config = dict(
    train_examples=39062,
    gain_aug_db=6,
    norm='rmsnorm',
    bias='all',
    steps=13700,
)
Rows from block 5 of a small sound classifier, named by matrix and row number. Rows with one number belong to one neuron. Each number is 500 + 25 x the weight over its row's rms, rounded and kept within 0 to 999. All counts start at 0. Numbers have three digits each.
After each neuron's rows are labels from the 100 clips, of 14976, where the neuron reaches its highest value: "top examples" is what is common among them. Only what is clearly more common there than usual is listed. The data: synthesized solo parts of chorales (CocoChorales). In brackets: how many of the 100.
# fc1: MLP up (model.blocks.5.mlp.fc1.weight, 1024x256), inputs 128-255
# fc2: MLP down (model.blocks.5.mlp.fc2.weight, 256x1024, transposed), outputs 128-255

fc1.506:512479490524509499480510519495497492469505462497506501532573536491486469446481507463481507470550519518515505477487457498487530462494519532410521448498518474502524502495503484509470498451521521461511531476510491501522509446506514507540482506556500530470479523502467467516505469470504511509495494529495481511517460520501514535523455523534472459497512528479478544550494525454491521550518
fc2.506:494503462508489569471485507526506459474474463521508526523507487457516522493470496489472457513489519504502485510492492480520501469512518530480469502504479515479459486486488481508442501525511500484496486530545541503492479520516460512470473498531503551493530488460497530488506529553519510494506482503461473521492509472474538486476500516480497515515474518534550505509516502518502506495500
top examples: violin (38); cello (30)

fc1.602:475512522447541500507516505470494536500463497530555506490510472555487537474503522578510503487495490542512517523494511524512488481503500527534486497485504448468468500532489475487522502471451496509500491484495494504505549480484475485521469516482517473520507525519520479488517443504462519449504495511491486488477474487464562531488504504500494516498518473504508485521513483468492524501499
fc2.602:510511521515494451481469507486466505472495478504515512475505466476516469515490471494471435513504469511490505524534515520513560471496513460471505455473491527453488500502503542485474522505491499440530491497492482488474532506518511483529484518529485467515515498477483495526463460490469458519447508502513525505478518524489501530482471525467497537477504478475511471501429513491496471503494
top examples: cello (97); note A3 (56); note G#3 (35); note B3 (34)

fc1.518:486488521506504503459466506536498500510520491502484496481518462574533497485508515493515565549466460513554468485497526500497481470494549482481465461506514472487481488482527495487521497473505468528485509528524491487495513500510445464515494507497550497499511542532518528508477488498490499526470516516480493437514482492522520485491497486459459512515504492500502499492494492454502472481499
fc2.518:482540474494509565444454461537500492496523497507506471517492509484504525520511535518453505563526479473512496477560503471497473506492462515477513530524520503495507510558514485537459474512505517524505504523513525495511518517465446488493524525481532525491486479518500460482526541509485501492449500499466462519512478535491504511490534510521493513481470507461502492497540490501500520515466
top examples: trumpet (100); note D#5 (71); note C#5 (41); note D5 (33)

fc1.433:458500505512499460445518510464460475457502492497520501519543492524515538544505478487454531464514511541484527548500524503481505524491509488483479487476482536486469552502515491527527478488545559528514521484515514464524478490454489542510504468493470525541471511503495531492495524497529532497516477548486484464559544507507500473503532514525528474469538502541488486531489521498482509514519
fc2.433:480449453471541525488489521513500501510532482484475476490530490497529517516494502510521499466475451487490493488509488519478518522486504512474474550484526518556500499534502502484433478498477506449511519459507486482479529514545509556516497469477501513491474532488545504500510522456505479553524466475507472474521499473482478517478520490501519475508486482508560486547495506504521514474473
top examples: tuba (100); note G3 (42); note G#3 (40); note A3 (34)

fc1.671:503520499525477474496501473464476527502457516508499481523469493508494498525522533489477555485517533502515514550495509452498534496474508456499529504471492468470475477474485465461480523488490472515518529467511505475488509489496451481475451526547518449478467474482530508484448486533494490544477517502532542528511522513538533521518484476516517484475505503447501490493510480490484503507516
fc2.671:501538502558513484491481499526512493476503443502556515496486525514512510484522499509516484489490503481520458545537501497466476509516531473508473502503476489514495509484497546516538532504470495511497483486457493576523478501496478503510500476490507502525544525516469468525523516515522521519483540493488560509507500462480537454442507489464497510480489490515498473525485523509471480510535
top examples: clarinet (97); note C#5 (50); note D#5 (37); note D5 (34)

fc1.385:499533491529453481501462503545456494502504518470511456463524511460485507488475531505525538469504491490468508472550417536535490544477520541482493505482523499511521475507500491477490544514529452500467500518538485554468517454496493467462511491481494531509492505514473483497482478494481529490549490501491471514468509504513510521488493520476497478528488476539523463463499509491547537471500
fc2.385:472529527497492499510526495500515534507468456488485489488514469546498436444505540492467536515481493489508465511473528448489518512528486464513494444489480462490473497488485502552522480494512537478538500500504484483473483488516498487565505537486469471508471509519526503484501498510496514505536508462517536518512463464517487508516493493531515509505463522506514501428489500513514509473474
top examples: clarinet (67)

fc1.181:501486513548503543543484563496501480482505502492534534516535452474535489500508520499509523476489521489512525522518495516515511532517517520509495496461496509540513519492516498452472531452489489510456529476507496452505501503522500527501473505482517492499490523527492458498503518505460491537492477493484445509531500564503548497491489505516467485517495507486520533519520543489516477493529
fc2.181:493473497460531515490521490496470471474488504518467513493483495567500489550487526504499489491516528538536526504477489497478476551531502495479531490449495500546509517492533513479481512483465539490508535486500512503502491511474476503451467513486553486502523481499444489476479497507500487491515467523543489531498508476482536527454492489505494513490490477496471502540487507492488497479522
top examples: oboe (100); note A#4 (43); note A4 (35); note C5 (26)

fc1.477:507504535495482471498473502523510508545515501554492499494540499471497546489539497520504498542508479505518515456539543513500482482472522476523488520553521467531524491498478485517512514452474510495530481520504536528523523553497510494502483492471470489489504482472509489486489506458484508495487465491496487541508510556488484533496488506485473499503516516481522472527470496458471452552511
fc2.477:523455549486513503513456479499481490539513511503475484481537473519490469477496484513501488527499529526517502510522504529493492447525495525446464493461451512468556480542465468504517521480476482491526487515506477494490524483505515466528515535495496445482478515484466543506515545527476521480517510483538513521516478513475514577512514531469503519493493480479483467481504474560488518499509
top examples: flute (57)

fc1.551:510458489517509514479523492517516522512449531532468459512522552537525524478415524498535480510536495481520528492507525471542520455507498489469516509525486483488511465433496486476509496495474520484513502505514488542512522487514488466479478482458491499471469510493484468447518499506538503509503517531534512509482488530531510490494519486490498480480548496486504512449502505500503493507540
fc2.551:495527520486558461512511550477454484531505538512510517501491469477512515511489484527528528521484489526473480508469495542497516496515488536507512516433506527584496483540488501474475503525482520527499579505495520472532504485489544499540495529524526501498489485462527523485534468523502502540539540495503557523435535490480504493517474514488466525485515500510499463524483508526466483508515
top examples: double bass (100); note A#3 (33); note A3 (28)

fc1.524:501461499486536482503525519498492474500476514513479522490516500499501518469511520481502469459516498534492504507495521510524530491531502511506529506511476534498512458492499505481502491453469524513519507560480482524514468486530532556478515474480485526454527513526492494484508542498515489495544518463487481493486535509578525452502503534509461505448530509467460469493470502474456515514492
fc2.524:496505520534493445487471501476522484506517518503468470490519466451495509518487526568497502544428487473533464483479518503493494494504509480524486529487506493500475487480489517483472478466483542517480508523504501491493495495545471497449501514475508472504519459500496494533493476497531519516515557503508513477475504469467512482502504484468476530490510471492500456538471545485523499478528
top examples: oboe (98); note G#4 (32); note B4 (32); note D5 (27)

fc1.376:529478480468493500459499508495544514539497539505542534485501444496524491515525500453503472489487468520475493456481467521537533513507498515496519530491458470491458504467533492484472527494483521521498502512564482467484497521502475507485493524496422460438486517475527507504506496459541516504532515498521525487492494450514502464525507518467467495507543500541498491455499485500470474489505
fc2.376:515483498504537512514504482486544472509470478492485556507528477490517568522537489500491494524488552471548516525528527522471526514495466481512507535468517425523459474498492521526520497494527480520472488482474552506471501519557493531566473515534510540493535501505529483497483496516457522468511495509505516515486496502474504537518516521500502514476495520552480513501455519496495523461531
top examples: double bass (92); note B3 (32); note C4 (27)

fc1.257:499477514457483498468460519463456482519476510479494460470517482527475503528457471485512516513495492455486538499512468504478498524518531488513545493440521495464532490495496488508482559484498476463491503491479495544476481540468507477494491480476521469532505488498493470487489486483484482490463478467505515453470487505508533522525476524510539501483512497516540531504522516516516503502516
fc2.257:481468476511444461504498498505529477504499491510501468512513451502531501514499459493562500501513493500495513498514468475484519524507506515453495468487474532482501473513489515445479520540521469475488506488491492495517505493511501509520477493510480509499503474505526476462513485502487479537500556517505531492502478545477482549478520490492511531484455501504509490515455478510488491492483
top examples: oboe (96); note B4 (32); note D#5 (30); note C5 (26)

fc1.71:520489464507520471490518514498483509472518455524448480499484530529443506486517527511494522444525496476511489450523501512514464523488490528495490488507509531494511486473522461501445513520499479530520529520538460527470494521536503499493533462496542531494502547467505532521517512525484524466494497496479488466509539493497519504473510501512505489506516527499492505481505540524524486570499
fc2.71:492415499490509530476543472459498513497510530450498493490517482484481511512498496512503514470501494508494490476501530521535477484492473494492500480471498536536499458516474492490459499481503517530510468477470562494503481515450506475493509503470498560478540492501459500525520537517523485484478489530525517488536532530492470502555520511489507483473507488477476494513462511487502487516547
top examples: double bass (100); note C4 (35); note B3 (34)

fc1.275:527510507487480511508503513491502478503510488512531468498485479502484504470514456517549484498522519525545532493540534502517526474496496522507467487468469461526494457468537514514499543477495498497504550517518468468498475502498473496544512484491504499456499465504482470537490485506504544490481475547548468493494498507511457427520476472492492526532489498530538528505496520554524502463499
fc2.275:506549490507447512478513504490497483464456509483535503494532496490516515508499490549529496469513467504532464463514486465489527525543522475513514480515500504521511501498506474468501456501508510522548475537518471525466494505500486430465509504486495510463489484537503547509473486487473517518529514506494456472520528533512500516515481464476474453439507462467501510507513492466487523483505
top examples: violin (99); note A#4 (44); note G#4 (41); note G4 (27)

fc1.693:490498509449510505511507507521511506517522489519493517495483464486499550519488485510498500520450477439490527496541540491496457472504535511492464497547514454488506471524468489467490512484462508464473506524463514437489485470514453538506483483533491516430479500523499486499507479492505491470519524515512538494485528534481504488534484522466493478484532479539485500449499529520501454498468
fc2.693:504551504513516492511469507513499488529503490469516466535542510490471501456507515507475527522497570509493535505491494509539484509533514473503462431487504527485504494518505475539515472549476519544478507494540468500495534492520500498520478498493474536445448500484506447513469538471483523467493466482498476501578495536526490531497493512514486490526419492487499519519501549534532510515493
top examples: saxophone (92)

fc1.467:507477495521489507493482502526508481458533510487521456513520493491471516532521531504522530490476485495468488440483466459477496520533499517517461543485472491512491499493500508517504489495484496474470547550481512491505499465507518490503503524532530506528495434518487563535519501493542480541535473474488541493515511523463500516485487502511477557522517527483490484500464463511513493488500
fc2.467:467532533485486498463527478453521505423504454527485508460486418481500469465509505490508541477516516488502517488509509507486534492521519526547489466505477533509480483478501492481517514478528532543447510482530498496466520498467484512528453484446441509540499522516489482504489473544520523513511481534506526452462558523527506482530512488503470489499477511484448510539517473514479519481506
top examples: clarinet (97); note C5 (32); note A#4 (29)

fc1.463:486521474482541482504510461471509476530484538478541519491499530482570507499527523519463441504474520468494481495484491520483461489521497553487481499476450497474499513472512513480456492531477479528509517503502512454524495561476488518485515497467491486449507504499512486461499495489504520517479498533495566499502533458480492510492494495476481467416507483496468537505496544456459493493507
fc2.463:520463465536533438514506488566521506450511511493522516493520512467580507462483495486519473492498520473464472488522489499501520504497494512497527496511518506492468476494517496510520484499534507474502473479478503492484512507493498512504493482515523491472490522481490461519466455465466542486456467493499504465501478501468511498488492515504501519492485485491495530529563526486501479506470
top examples: tuba (100); note A#3 (37); note C4 (36); note A3 (34)

fc1.357:476478517462491495526514473482479566478485497519504492488521459518510536483506512556498552481494501451498494479504493515487498500514463499505502531477484530514542459482434459490514477435502485474467444512468455464529465501513498504478508479523547475519527523437479480450490489507488516477440506537514476518516480521506528462507508545521479494512486479516525474486458485508488510539508
fc2.357:532480475525480458501494494408483511473450520522522502497471445473522505508554473521488493517482498529487478472501521488479497521513508483544482526456491525499483512549469474506504535476491456480502494508532502503484509515507491503517547509508509504516504514540481518508545513527542503528457523485505456507481489506499557511512516472476483526482523510489453455461472478494494494465511
top examples: flute (64); note D5 (25)

fc1.0:452518528456500483506518531461446499499466509501501504513477448520512495518517502493490497510531497501480501494509522470528530459518458497464485504484469477562508471519502493520473512518487453507500509501487499437542470506490461518462512496474446494483532537489485488527508516489494489541451493518531523482465539500485460518466465524460518526492553496478459497505494481454534557473500
fc2.0:498507525506515516476517458510517516522535495497481518510509528563522518488429483486493485468512511498513479516496496450477543494506498497516479510520517471498490509492496459465483533529525513538483527596486527473539531466519518485517539539468455494501489491507477498565495492486484515489499507530479473484504458506528500505520494512456474509479511537519502545499471504506496553487488
top examples: viola (96); note G#4 (43); note G4 (38); note F#4 (26)

fc1.559:474498557478521493474482488520513503515516550533506514477479525491480479515506513535489481501523482523496501519517518487480495501477534500437545507504511539505520486510495490497530494495528479492468477554495472533495544483505494496501473544487510512486461461511514494492509507520478544513449485534476486493493530453507513491504527425487484509518493499478542516482497513511505510442535
fc2.559:542499507498529462483509487490475524499476476509494531440480534504508518505507502500502499535486498480492505500480471521476531533547454524539513507469490470525518450464509534472499537464503474540494521502424528513466476522503503518526533501507487568518489454476541447504523539484485546483445471501531511493503539498528477513488548559503483503507502548462537518508542515486470523489519
top examples: cello (100); note F#3 (40); note G#3 (33); note A3 (29)

fc1.409:510489503518515493461500496494478491513493519526498513487479519538494492537496506534471480498466475535512529475444495495515506534519484476536522499487537509479458519472485467500539525499549495510500461481531492490489528487544497514520494488476496514481518491518529520506523516528500532532504500473461510510508523480464484519470486527511505500511499470504473470497551467492516504477522
fc2.409:546509540504512524470501530518443500482496521500502525525543486535502489518487458514502493501462495533492481496545481501456479486482511522482450500493520519487478494508494526536531466514501502475512471482529489519513493494465531511491538484499466498419514517491480541492468559498487478526524479490494545538452514482478496496461502530520482438499488499498477525513525527480509529489488
top examples: double bass (99); note A#3 (35)

fc1.654:548465478445541482472491528480465515478503486492523499478483497468512499498467502504532475538505515538489538503505529486516531510470516488506516532509518522473478504523530515486533486505550490503488515514473482540522558479501499479489515516477480517495440505501493497496472527497491517510454520457492472468510507492500515548553510531509504485499474496551508523502490528547493487481487
fc2.654:479485527545527511472522511540495537513485499489492503456496531542471508482474511470539485528467500515510427535522505520530509473502478457465525528515503514476476519544556481518513501506498484507494523488514474512505497502508454479488451488567497545442496479446513467516504550441483506516544475490507509500521540474522490498494507472504481504521495494499503460506494519482495475495502
top examples: saxophone (99)

fc1.108:497530494491540479476522457501489507459516465489491489454510494476507484471554483484512506503504486501549473447501466492498500503474503495491503429497538453487484504483444484438513490502480478512498496526451489502480497507486474545501482466531504501468485455518518466478517521482480521516503490500484468470493508509472485517481508515503533526515501495538491492548476462456503509522479
fc2.108:557466488493501543523504525552506463491497547524472519486475522489497540469545465542497579532479486475494477522484510512466528510494510484512485490536476479482511475502508511518488548500475480461465487491461565498491459459496491518500539516485468485512532468456515494491478483535574515477481472491522499500503462487491516494516465454501485505461518493523458478502541462533478485504496
top examples: tuba (67); note A#3 (27)

fc1.163:502483500515502497524555533548495502509451513499505473513481524464494508477484522536495522508508496480513510472468515497513457454542492484529477487433536466514516558517480446489470438511460496530496476509512519496525515503470467503480480497510517503477488447493492514535530499474488522519451505494491489514517482556542503465533515460488534525526520498521510501506505453475481471474524
fc2.163:483542498500472485533499486495486498511490474491497531517523498530506478490528504529481464503508437473552471475511521499519509486549492490511479529506493528554445478488477497511459491499512545493510452500476507506532505489516474505520490517553513522450495486527537497493490507467543501488520426497543450524454513479493464465492532535490508491484489492485480482535483503489508479473500
top examples: cello (100); note G#3 (36); note C#4 (36); note C4 (32)

fc1.485:535477522485546497478479453495476477465466497526492505449518494505519505496575521482468465493557478448478487471533505500492509507486506493471450508485514452467499471502513500478498519497515479495507514503493552513526494502477519495504512518465533461508511522464495526499535494516510485514552517521508517497524493496515510463495521500501568521481499502467484448479511480501514522496521
fc2.485:559521453462531421464501474439502458469465526459507478521545531484507521510506539529494489461497501502509510523511469526512490506523505510499527500520517523534499476498546497488463509476499534540487519480475516578500486470538532502482511515486505464489518503571498510510496502504527561460497479466537491500527519508476507481506493483494511498511510506498526481494522497500484541511490
top examples: violin (84); note A#4 (51); note A4 (37)

fc1.636:474514503500497461522491501492502499506486519506473500514526489501445472505509538501532481488477505481499451462561500461508502508478469516506485513476466471502531490504544485458464484513495530506510493533513513543472507547517481522511534552491496479491505532470481494520520527510516517514518491559490475467511539500482489521536520541548502473489523556507503544488485477500538497519507
fc2.636:481470514503496507531511508483519482487502450496475504491513493509484483553471502539520470530500435511551484572452506458458470532520506539491461488464483495525468480514467517465475503520542498540476491536495528521504507500476500478478507488523509501540489488501491468517529472509543513527518500477509483486492509515475523457492502497470480478520477510488496513549512494469505512505466
top examples: clarinet (99); note G#4 (35); note D#5 (26)

fc1.512:510517521488474480533475531478520491511491544526462515510487488504506513471486561534447474466501504459510486490509493498519482525480481487511494518496524480497497524511494497482512493453525500529526494499485581481503480496535523506510522518502520463467473564477530494516481532514459518478487475455550485498473500497498501514505533518531472479514514505492516458495501490514509475493475
fc2.512:507485511498534520491466533572529473476467463496477512488519454499529460503481479522483490483471501522503466480491490511514473517523525428474517550516492505462487482508449526505520542543509478481477489483479518507488481477547524487520504512536509484517564462497560503535494492498524499507462486525496484495511501498569530459474512462519483475479468534506458509480512504500520524492524
top examples: cello (71)

fc1.646:480503487520466485521493501490479511510519478535528495485508494521522508492522493494499461483474470495544449514503527470455501488501511510518468498496502518504519530498446504462487486489504516500450523448544527507506493484578526511490468540546481500490473504551467456479511532564506529470514509509511500522478513477560498453475552524470472512426497506518459456530494508465522497469455
fc2.646:482513492518463492533500508497500541493503495484478505481511503499495524507515540459457510547469524534493500465510455522492478539488485515502446556460495487486489515508475552510464530532484528516476546514501492539512515504496555526509489502513515506478481507526503505491515483480459516534528539491520536479491512498440511524490542520460505489508492494518483501516471504481501482505477
top examples: flute (99)

fc1.34:536455518478521438497464477496508515502480523484538517502497474518449530495529501440499542502503521477504465444485499509462493493515530520517497474555498532500540511515558458554468512513512494511534478506499535514470451505489541504530468539528503503483486506522501514495492490544499465451513498478519483487514486495538484511527496490489524490470503478460452519486509521507508532499487
fc2.34:467503525522520491459524502490506516510478474505538439491502476534522512499460487486476519478521505496509520500513516499487520534524545478479499516496472522488544520502514527479501526516489504475516492508534526512522540499514524494460492537506452482499476531497503518484507459535476491514498529540483548523506498493496498446491459487512486537520493468530517483528558499514506498521553
top examples: bassoon (91); note A#3 (78); note B3 (26)

fc1.144:538483495556525479549533511526506479512497485495517515509536537511499495491535525447521480471494524471485540467541518466507498494520490547469475479471498482477474474476518476499525475500496493479527525523509499521509528522511538533511545449476480506464528481521463498499491483517509498477547483500476533484541495528513526501520505525509440515519519500503532539491514457506457491494534
fc2.144:510469459518501484457528501477451525501501496515540488510502537478473505487457476508534535462459500476458511512484496524470471510492550493503509538532495501484509489513526548514500461525467493533519501486516520520488550491504469546479493524487491487496505452485510516533524499488471499474502499524511487513493539473473500474542523572504471460486484501452520487501490509478475488520518
top examples: clarinet (100)

fc1.33:510490473484467479485499469472496522468500515500464495526535455527517521502515522454501484504484485473505515480473515515532537475480510505560484472446522470480505508466534472489499480539476469524484513536475488472501492530456507512461511492518484496499514506459500512453517472436515506497502487525479501488475510508486504516511507470496529468518482511537489508515493467447527464435528
fc2.33:504503543487510513505454509464500473491513497493505469505480521520537522470472473525482510542477457519483520571505479539509460517467507496484478463524492522506536500518469468460513440509508498494495479493524509503461493505486536520518505517500528533477485493508529485493491508545553493521529479500494499493481468519485503506498543527499472507488486489515514512451512517452491498510493
top examples: tuba (100); note A#3 (42); note A3 (40); note C4 (36)

fc1.110:479488529508488524503487542495491469476477520485487525460501487518520524523531474518515501466523487516500499475462440474522522492516484484472454531487498488516510487528498465523460506448475541505486501504551491470541482488474467468556542491501508475491501507484495522473495492490477497502506471483551579490456527536523535516530516508483513484531554500532503516488512526479466485474522
fc2.110:490529470502490458496481484538539520472499485454526449508518473499486504494506534430490502512562538531486490518461475537471507510478514512527554470519478508496526517484462518492489552449473519480513477537527524481491472477494498493475484499546464469510507469546519487459547439513469539458495480517513482515474515516509506508544532491500481530536482470509541519481455478496459525524461
top examples: oboe (98); note A#4 (46); note A4 (31); note C5 (29)

fc1.372:486494482512538468482503497481492452467507496500492511532447551446482519501518485502490482510475503533494490567462509495485484488505508503491499514514436533475548510477462449500531511488535500478460460506484508516468505459505520509501508533523514514509479540499477454500524488525460522485488491512516499498501477493470533532494495526517466507504464507534465467495493483497507498519516
fc2.372:501485539494502538475502491533485504473492459512487498475469511432485539516522540517471563541489487519502495509533456494512518488529521480524501520518498510521559486487454491459475479540491504476541500525501493536520482468505495486537516495522490475510525471514540472511476473525508513479481510476462512503531475517507501516518487502493532536492476538521518534488453486468487508510498
top examples: clarinet (63); horn (37); note C#5 (34); note D5 (27)

fc1.43:483440482479525494514473524544511526527462495532489525490467503481481487472547540468465473489512486477502472490487436512497491547514503489507534501524522475508478512482484530504490528536472430472480505480474479488476522494508497471486528490502500465511518485487475496471535489500466547530499475532490525491505475491478508452525492496551501492550511502543475531496499534480507505501513
fc2.43:501490534458449503527467473488512490547478525486493505490507522498473521516477485453502462539525533510525482497498499475501467499475497514499501501494505510527516528514469525498544505537532485480506493538462528497560474519486474468493495512444499479507536493509518544513489493487486498485516543469486500507495470530499485492465502490509507521500475534531476497482492499497506512554488
top examples: double bass (96); note G#3 (32); note C4 (31)

fc1.11:471513497481540519461472486465463488476500476511483474524505515505535508456501499516477459500517510495466507509531504475459469505475515519489509515470453492496552544496501525486488494520493482503469506459512505500549521514499512509536460516506480495524524508510545574487502473504497508473444452527488481512505522524535467496510496468505507495500492498499515480499529472486496487517487
fc2.11:480510584524487505471534525534496521501487479545510519507534534516464429506526503452540514489499487522486471500504469517491520490487478534516501477487536523514496452469492487508461446536500502513507534490513528495514524517504504522472521510502506483517499503498514480518481506496496511518529492454491506499524476446485548544502474470513505511476465528531495538492473540504525431528541
top examples: clarinet (99)

fc1.417:440450494492477475472513488492508492493510506496469515540468442512490469525480509521479496529491454469466503510456476509484464509517479517484493484521487504509540461531498514478514495481476525482508487497514482512418464473541506511500494480526496497470488532449518481495516519538550497477521478498499475490473509510466447497536499505498521464517489444472471516472518509503519547464502
fc2.417:537499516519450492477494480504501523506513512516449508490507492515516503484487483488523452480468530476449495541486512503492515484505481511512543484521477531490470494531502520521450488510480506494489498478491495502515510528479495561490502574520529471491500521472439520491492495528527540473518491485446513499485519477522508501507499489511496478480493495491480462493534469514487516513508
top examples: tuba (100); note C4 (48); note B3 (40); note A#3 (34)

fc1.46:486511524516462501554482528487503495477477492494544505516532474496492488550533487474545517481534526458491458495515457460536473505444467496533489516534513517512517474484524513502510472545516538477571489512519504468513497497526514486492504511496509529525502456500491510435497486519472476525532488520468492482491486510531449531489534519503484544509529520509494469498513502504467484521425
fc2.46:540476507516442492509550485455503488478489531530525461466521522515499516509499514494494483495524520505459458475534474503472460487508476482475514493514495478538497475515446493506502538529465554512523493480516517453502476487523502497448511467464503528532465474510533472487506494500497517506515493501512485484500484477526487497508537476517509561482541537511497505474492522510486482529459
top examples: bassoon (94); note C#4 (82); note D4 (31); note C4 (30)

fc1.401:546503509523503540498491512489516492518546534485476512512494500519448496491472486479564545496468495482531506521520490498467470532518459558468498474524461532501535474495502531532536528457531528503528531519497533476496517490448491503479516540504518517451486483495547462524494522499475523499501525502508476536473475546487474477468491481475511496473497526509471497513482456465492461497526
fc2.401:452493491506501457476496474500500505495521494480517494468501492508495482514497476514508503510491488495542508480509523485497489507467474487476493499521526495455488482506537483494518477499476462543516579510543485447509499501514530476500490491485491441453472466501527526481487493510540510491492483550504529495471504533532494494491497512511522503467482459506456466482540454484478448547522
top examples: viola (100); note G4 (39); note F#4 (34); note G#4 (32)

fc1.192:534493481495485502501522529508472479495503512518535480508466503507494507473488516509486518520507469536550441492502493550503501481508493550467533468476544505507537442503515486481487508496500503503492532544494466468500454519486465519517480495475472480516484518434527562548539476518502475510461495467499508546517482489460512521513460458492500500509556458475461485510493527506465484504513
fc2.192:492460517520503505509542460496475471548482485489457490519512483494481463499509484485521477496463522461481465505511482494488510502496504508458500491479515538496531524521491521511513506511508459515541476531470465505528528512483519512549500498517501508532475477555490531535445528512483531487515509467500488477483508508515491521500477500487460503485453487499548424488528502430517490481476
top examples: trumpet (99); note C#5 (29)

fc1.526:475525495508517498535486503524514503499468488533541485465514507454512563489505503459522508457524495556487527487472536520525533532465495479529489493467494486477466484522495498495528515466512495522489461529495541458469489467483446449470479506524476477551481475509493517491474511477532457513518444507491532523506509476498496495473496504503518478547529514493472496522479535494514489450451
fc2.526:498518484517523472523505538512517507457521495516507510552513525475484484519544485484515507475472472472528504520540495466514525501529540533542511488526504521466474523514482505466487436497552462446504507471511479468512504517530493499499492492515528511538512474527475503431521487511510527500479483511485494496505516518479494539507486506458490569460516466504502507487464558495549470508500
top examples: oboe (94); note A4 (40); note A#4 (37)

fc1.194:465495481541449492520492443502477513483475505523475482478490519469476495515462468540529461473513476497481477497498496488495484451503499485513509493462517461551501494444477485496476493480493517490498472458503512504510498484520499499476527494505509477560455490463570479527539501478481501465523485502520480457470491509496517470515482525511526486494512497489559508489479475507505491490487
fc2.194:511488415461509525477518533513496503473530487529488525485474518498504489484518471510509508519489533484507490516482454491501481502525493495478499491513489513505491490515514500453482462512528508484481449504553518479506518503522473499492529452484490454515490483449491480504537493505476500539498516517506519489532549496462467457501473535505493533478545496488478502494508492483516471520520
top examples: oboe (99); note A#4 (49); note C5 (26)

fc1.392:479478507522504442489508530462491488513517518507512471521532463543480499527509505564491555469473486474500523514503505521462476515518448537505496498470469485485521484497528513533493529477489522516490514481532461541502505507503525459524487487473456461477501535534503446507484511442481466467509513505523521462464498471481513469480523527498451504501522507516487458516514503466461503497466
fc2.392:510544510585510533482479485508486500496485462527499479475519484494542454518500503513488507523477533509500480524516521505515522522502448517473535490514493469506513548491508458485484483512475491507523542506532494521537505520500509508519472468457485531436470561478493523500529527492522524526503477517481484501524520507496513471544508449481489522443509494510506463530485513500505492500498
top examples: viola (92); note G4 (45); note A4 (32)

fc1.342:515527494476510508539452497500551481536498488428534508505493510511537490545469506514514495499475475510461524511500498534500496495524470479492509539461526511500508514484482466489478511528523562530485463473531467526531567508493480510496512496508473503493440538468540475522493476517498503532459507498514511480506537512487511518500511494549529535552523512484481500445447478500485507480465
fc2.342:449474509516493475568519507524499490499473529496515506486479477502480533496432479492506482515460454499519494534496518504472487479465475494495505535486480514486548498448461482542515524504494486513481498520519490520463505515525491461483503465457537458523482488523502468509548494529460497514506492491533532519486503549516543510497485486478501487451505492492495534488508448496476509528474
top examples: bassoon (57); horn (39); note D#4 (37)

fc1.65:552439463504483504493483502499457443499488480502503440471497486495510481499489488497485517479484516526530441462512473507485494459514510487554487472507469513518461517508505494467512445498502508473545492523516500481463520475484465546547554534494499524531509560541470474449504524535526500489509541485492474501501497498478538505498501478497465481480476502491501481483501459481477510486500
fc2.65:512511481504490474527446516463521502519485485457497504520441454500504455537509491530456477538503528486512467515496524483472507539466481503523519509506480483485529535508477531482469497500470498489519484482495484496484481461558528470527487523492540556485513509491527520443484530492537517491555522462466493444514539509510515483493515491516456490513499506499512511471501513497502496510501
top examples: saxophone (99); note F#4 (26); note E4 (25)

fc1.625:502471481497528514442478478496512507464474517470497507453495551481485529501487480505523468471499455524500487476490548503488461517494479509494539495489500488494472476527530464533463461503494506510501487473600526501510453487476493481486500529495480517465487490471468496461502469504505511493501489492483517495532494501495503490486484516540521461517514511436519552472479512533473493524498
fc2.625:510502538476472520481480472513525495481468514521478467540547530478504505460528508529534485511523499488502505474495484509494521547465521510516489535495511524482530469510496509521437488471459480517505444481581507510510455507503483472509497485540497483467507492530500505441508500511493484461480510532447548469459502475484541507495492544476499549489506521503516501479521523510500518491521
top examples: oboe (98); note A4 (39)

fc1.522:539464508477511529495526500493521462503496496509499473515486501521502516509510491486523498525528507495507546499514501522454507489470478543455472435490505537542515499506514487503441491584567488466514497504486472533475500495496498533521537489514501491485524472509524454478456468446517513527476520469473467531517519526480479511518509527515535483505481466512565520481524509520536497506527
fc2.522:457488493509515502511516501486504502512509544519541552462504496509513458472498566483539487471456492504504548480483499518488563475473483497538480489486498495496515480483513542484483518469492463521519494520498504474502494473513462522507534494550516524520504478523530478537514456529510464489468489470499504508471479533476550510534518490479509484508497473477507494450478497510472480526497
top examples: double bass (89); note A#3 (38); note A3 (37)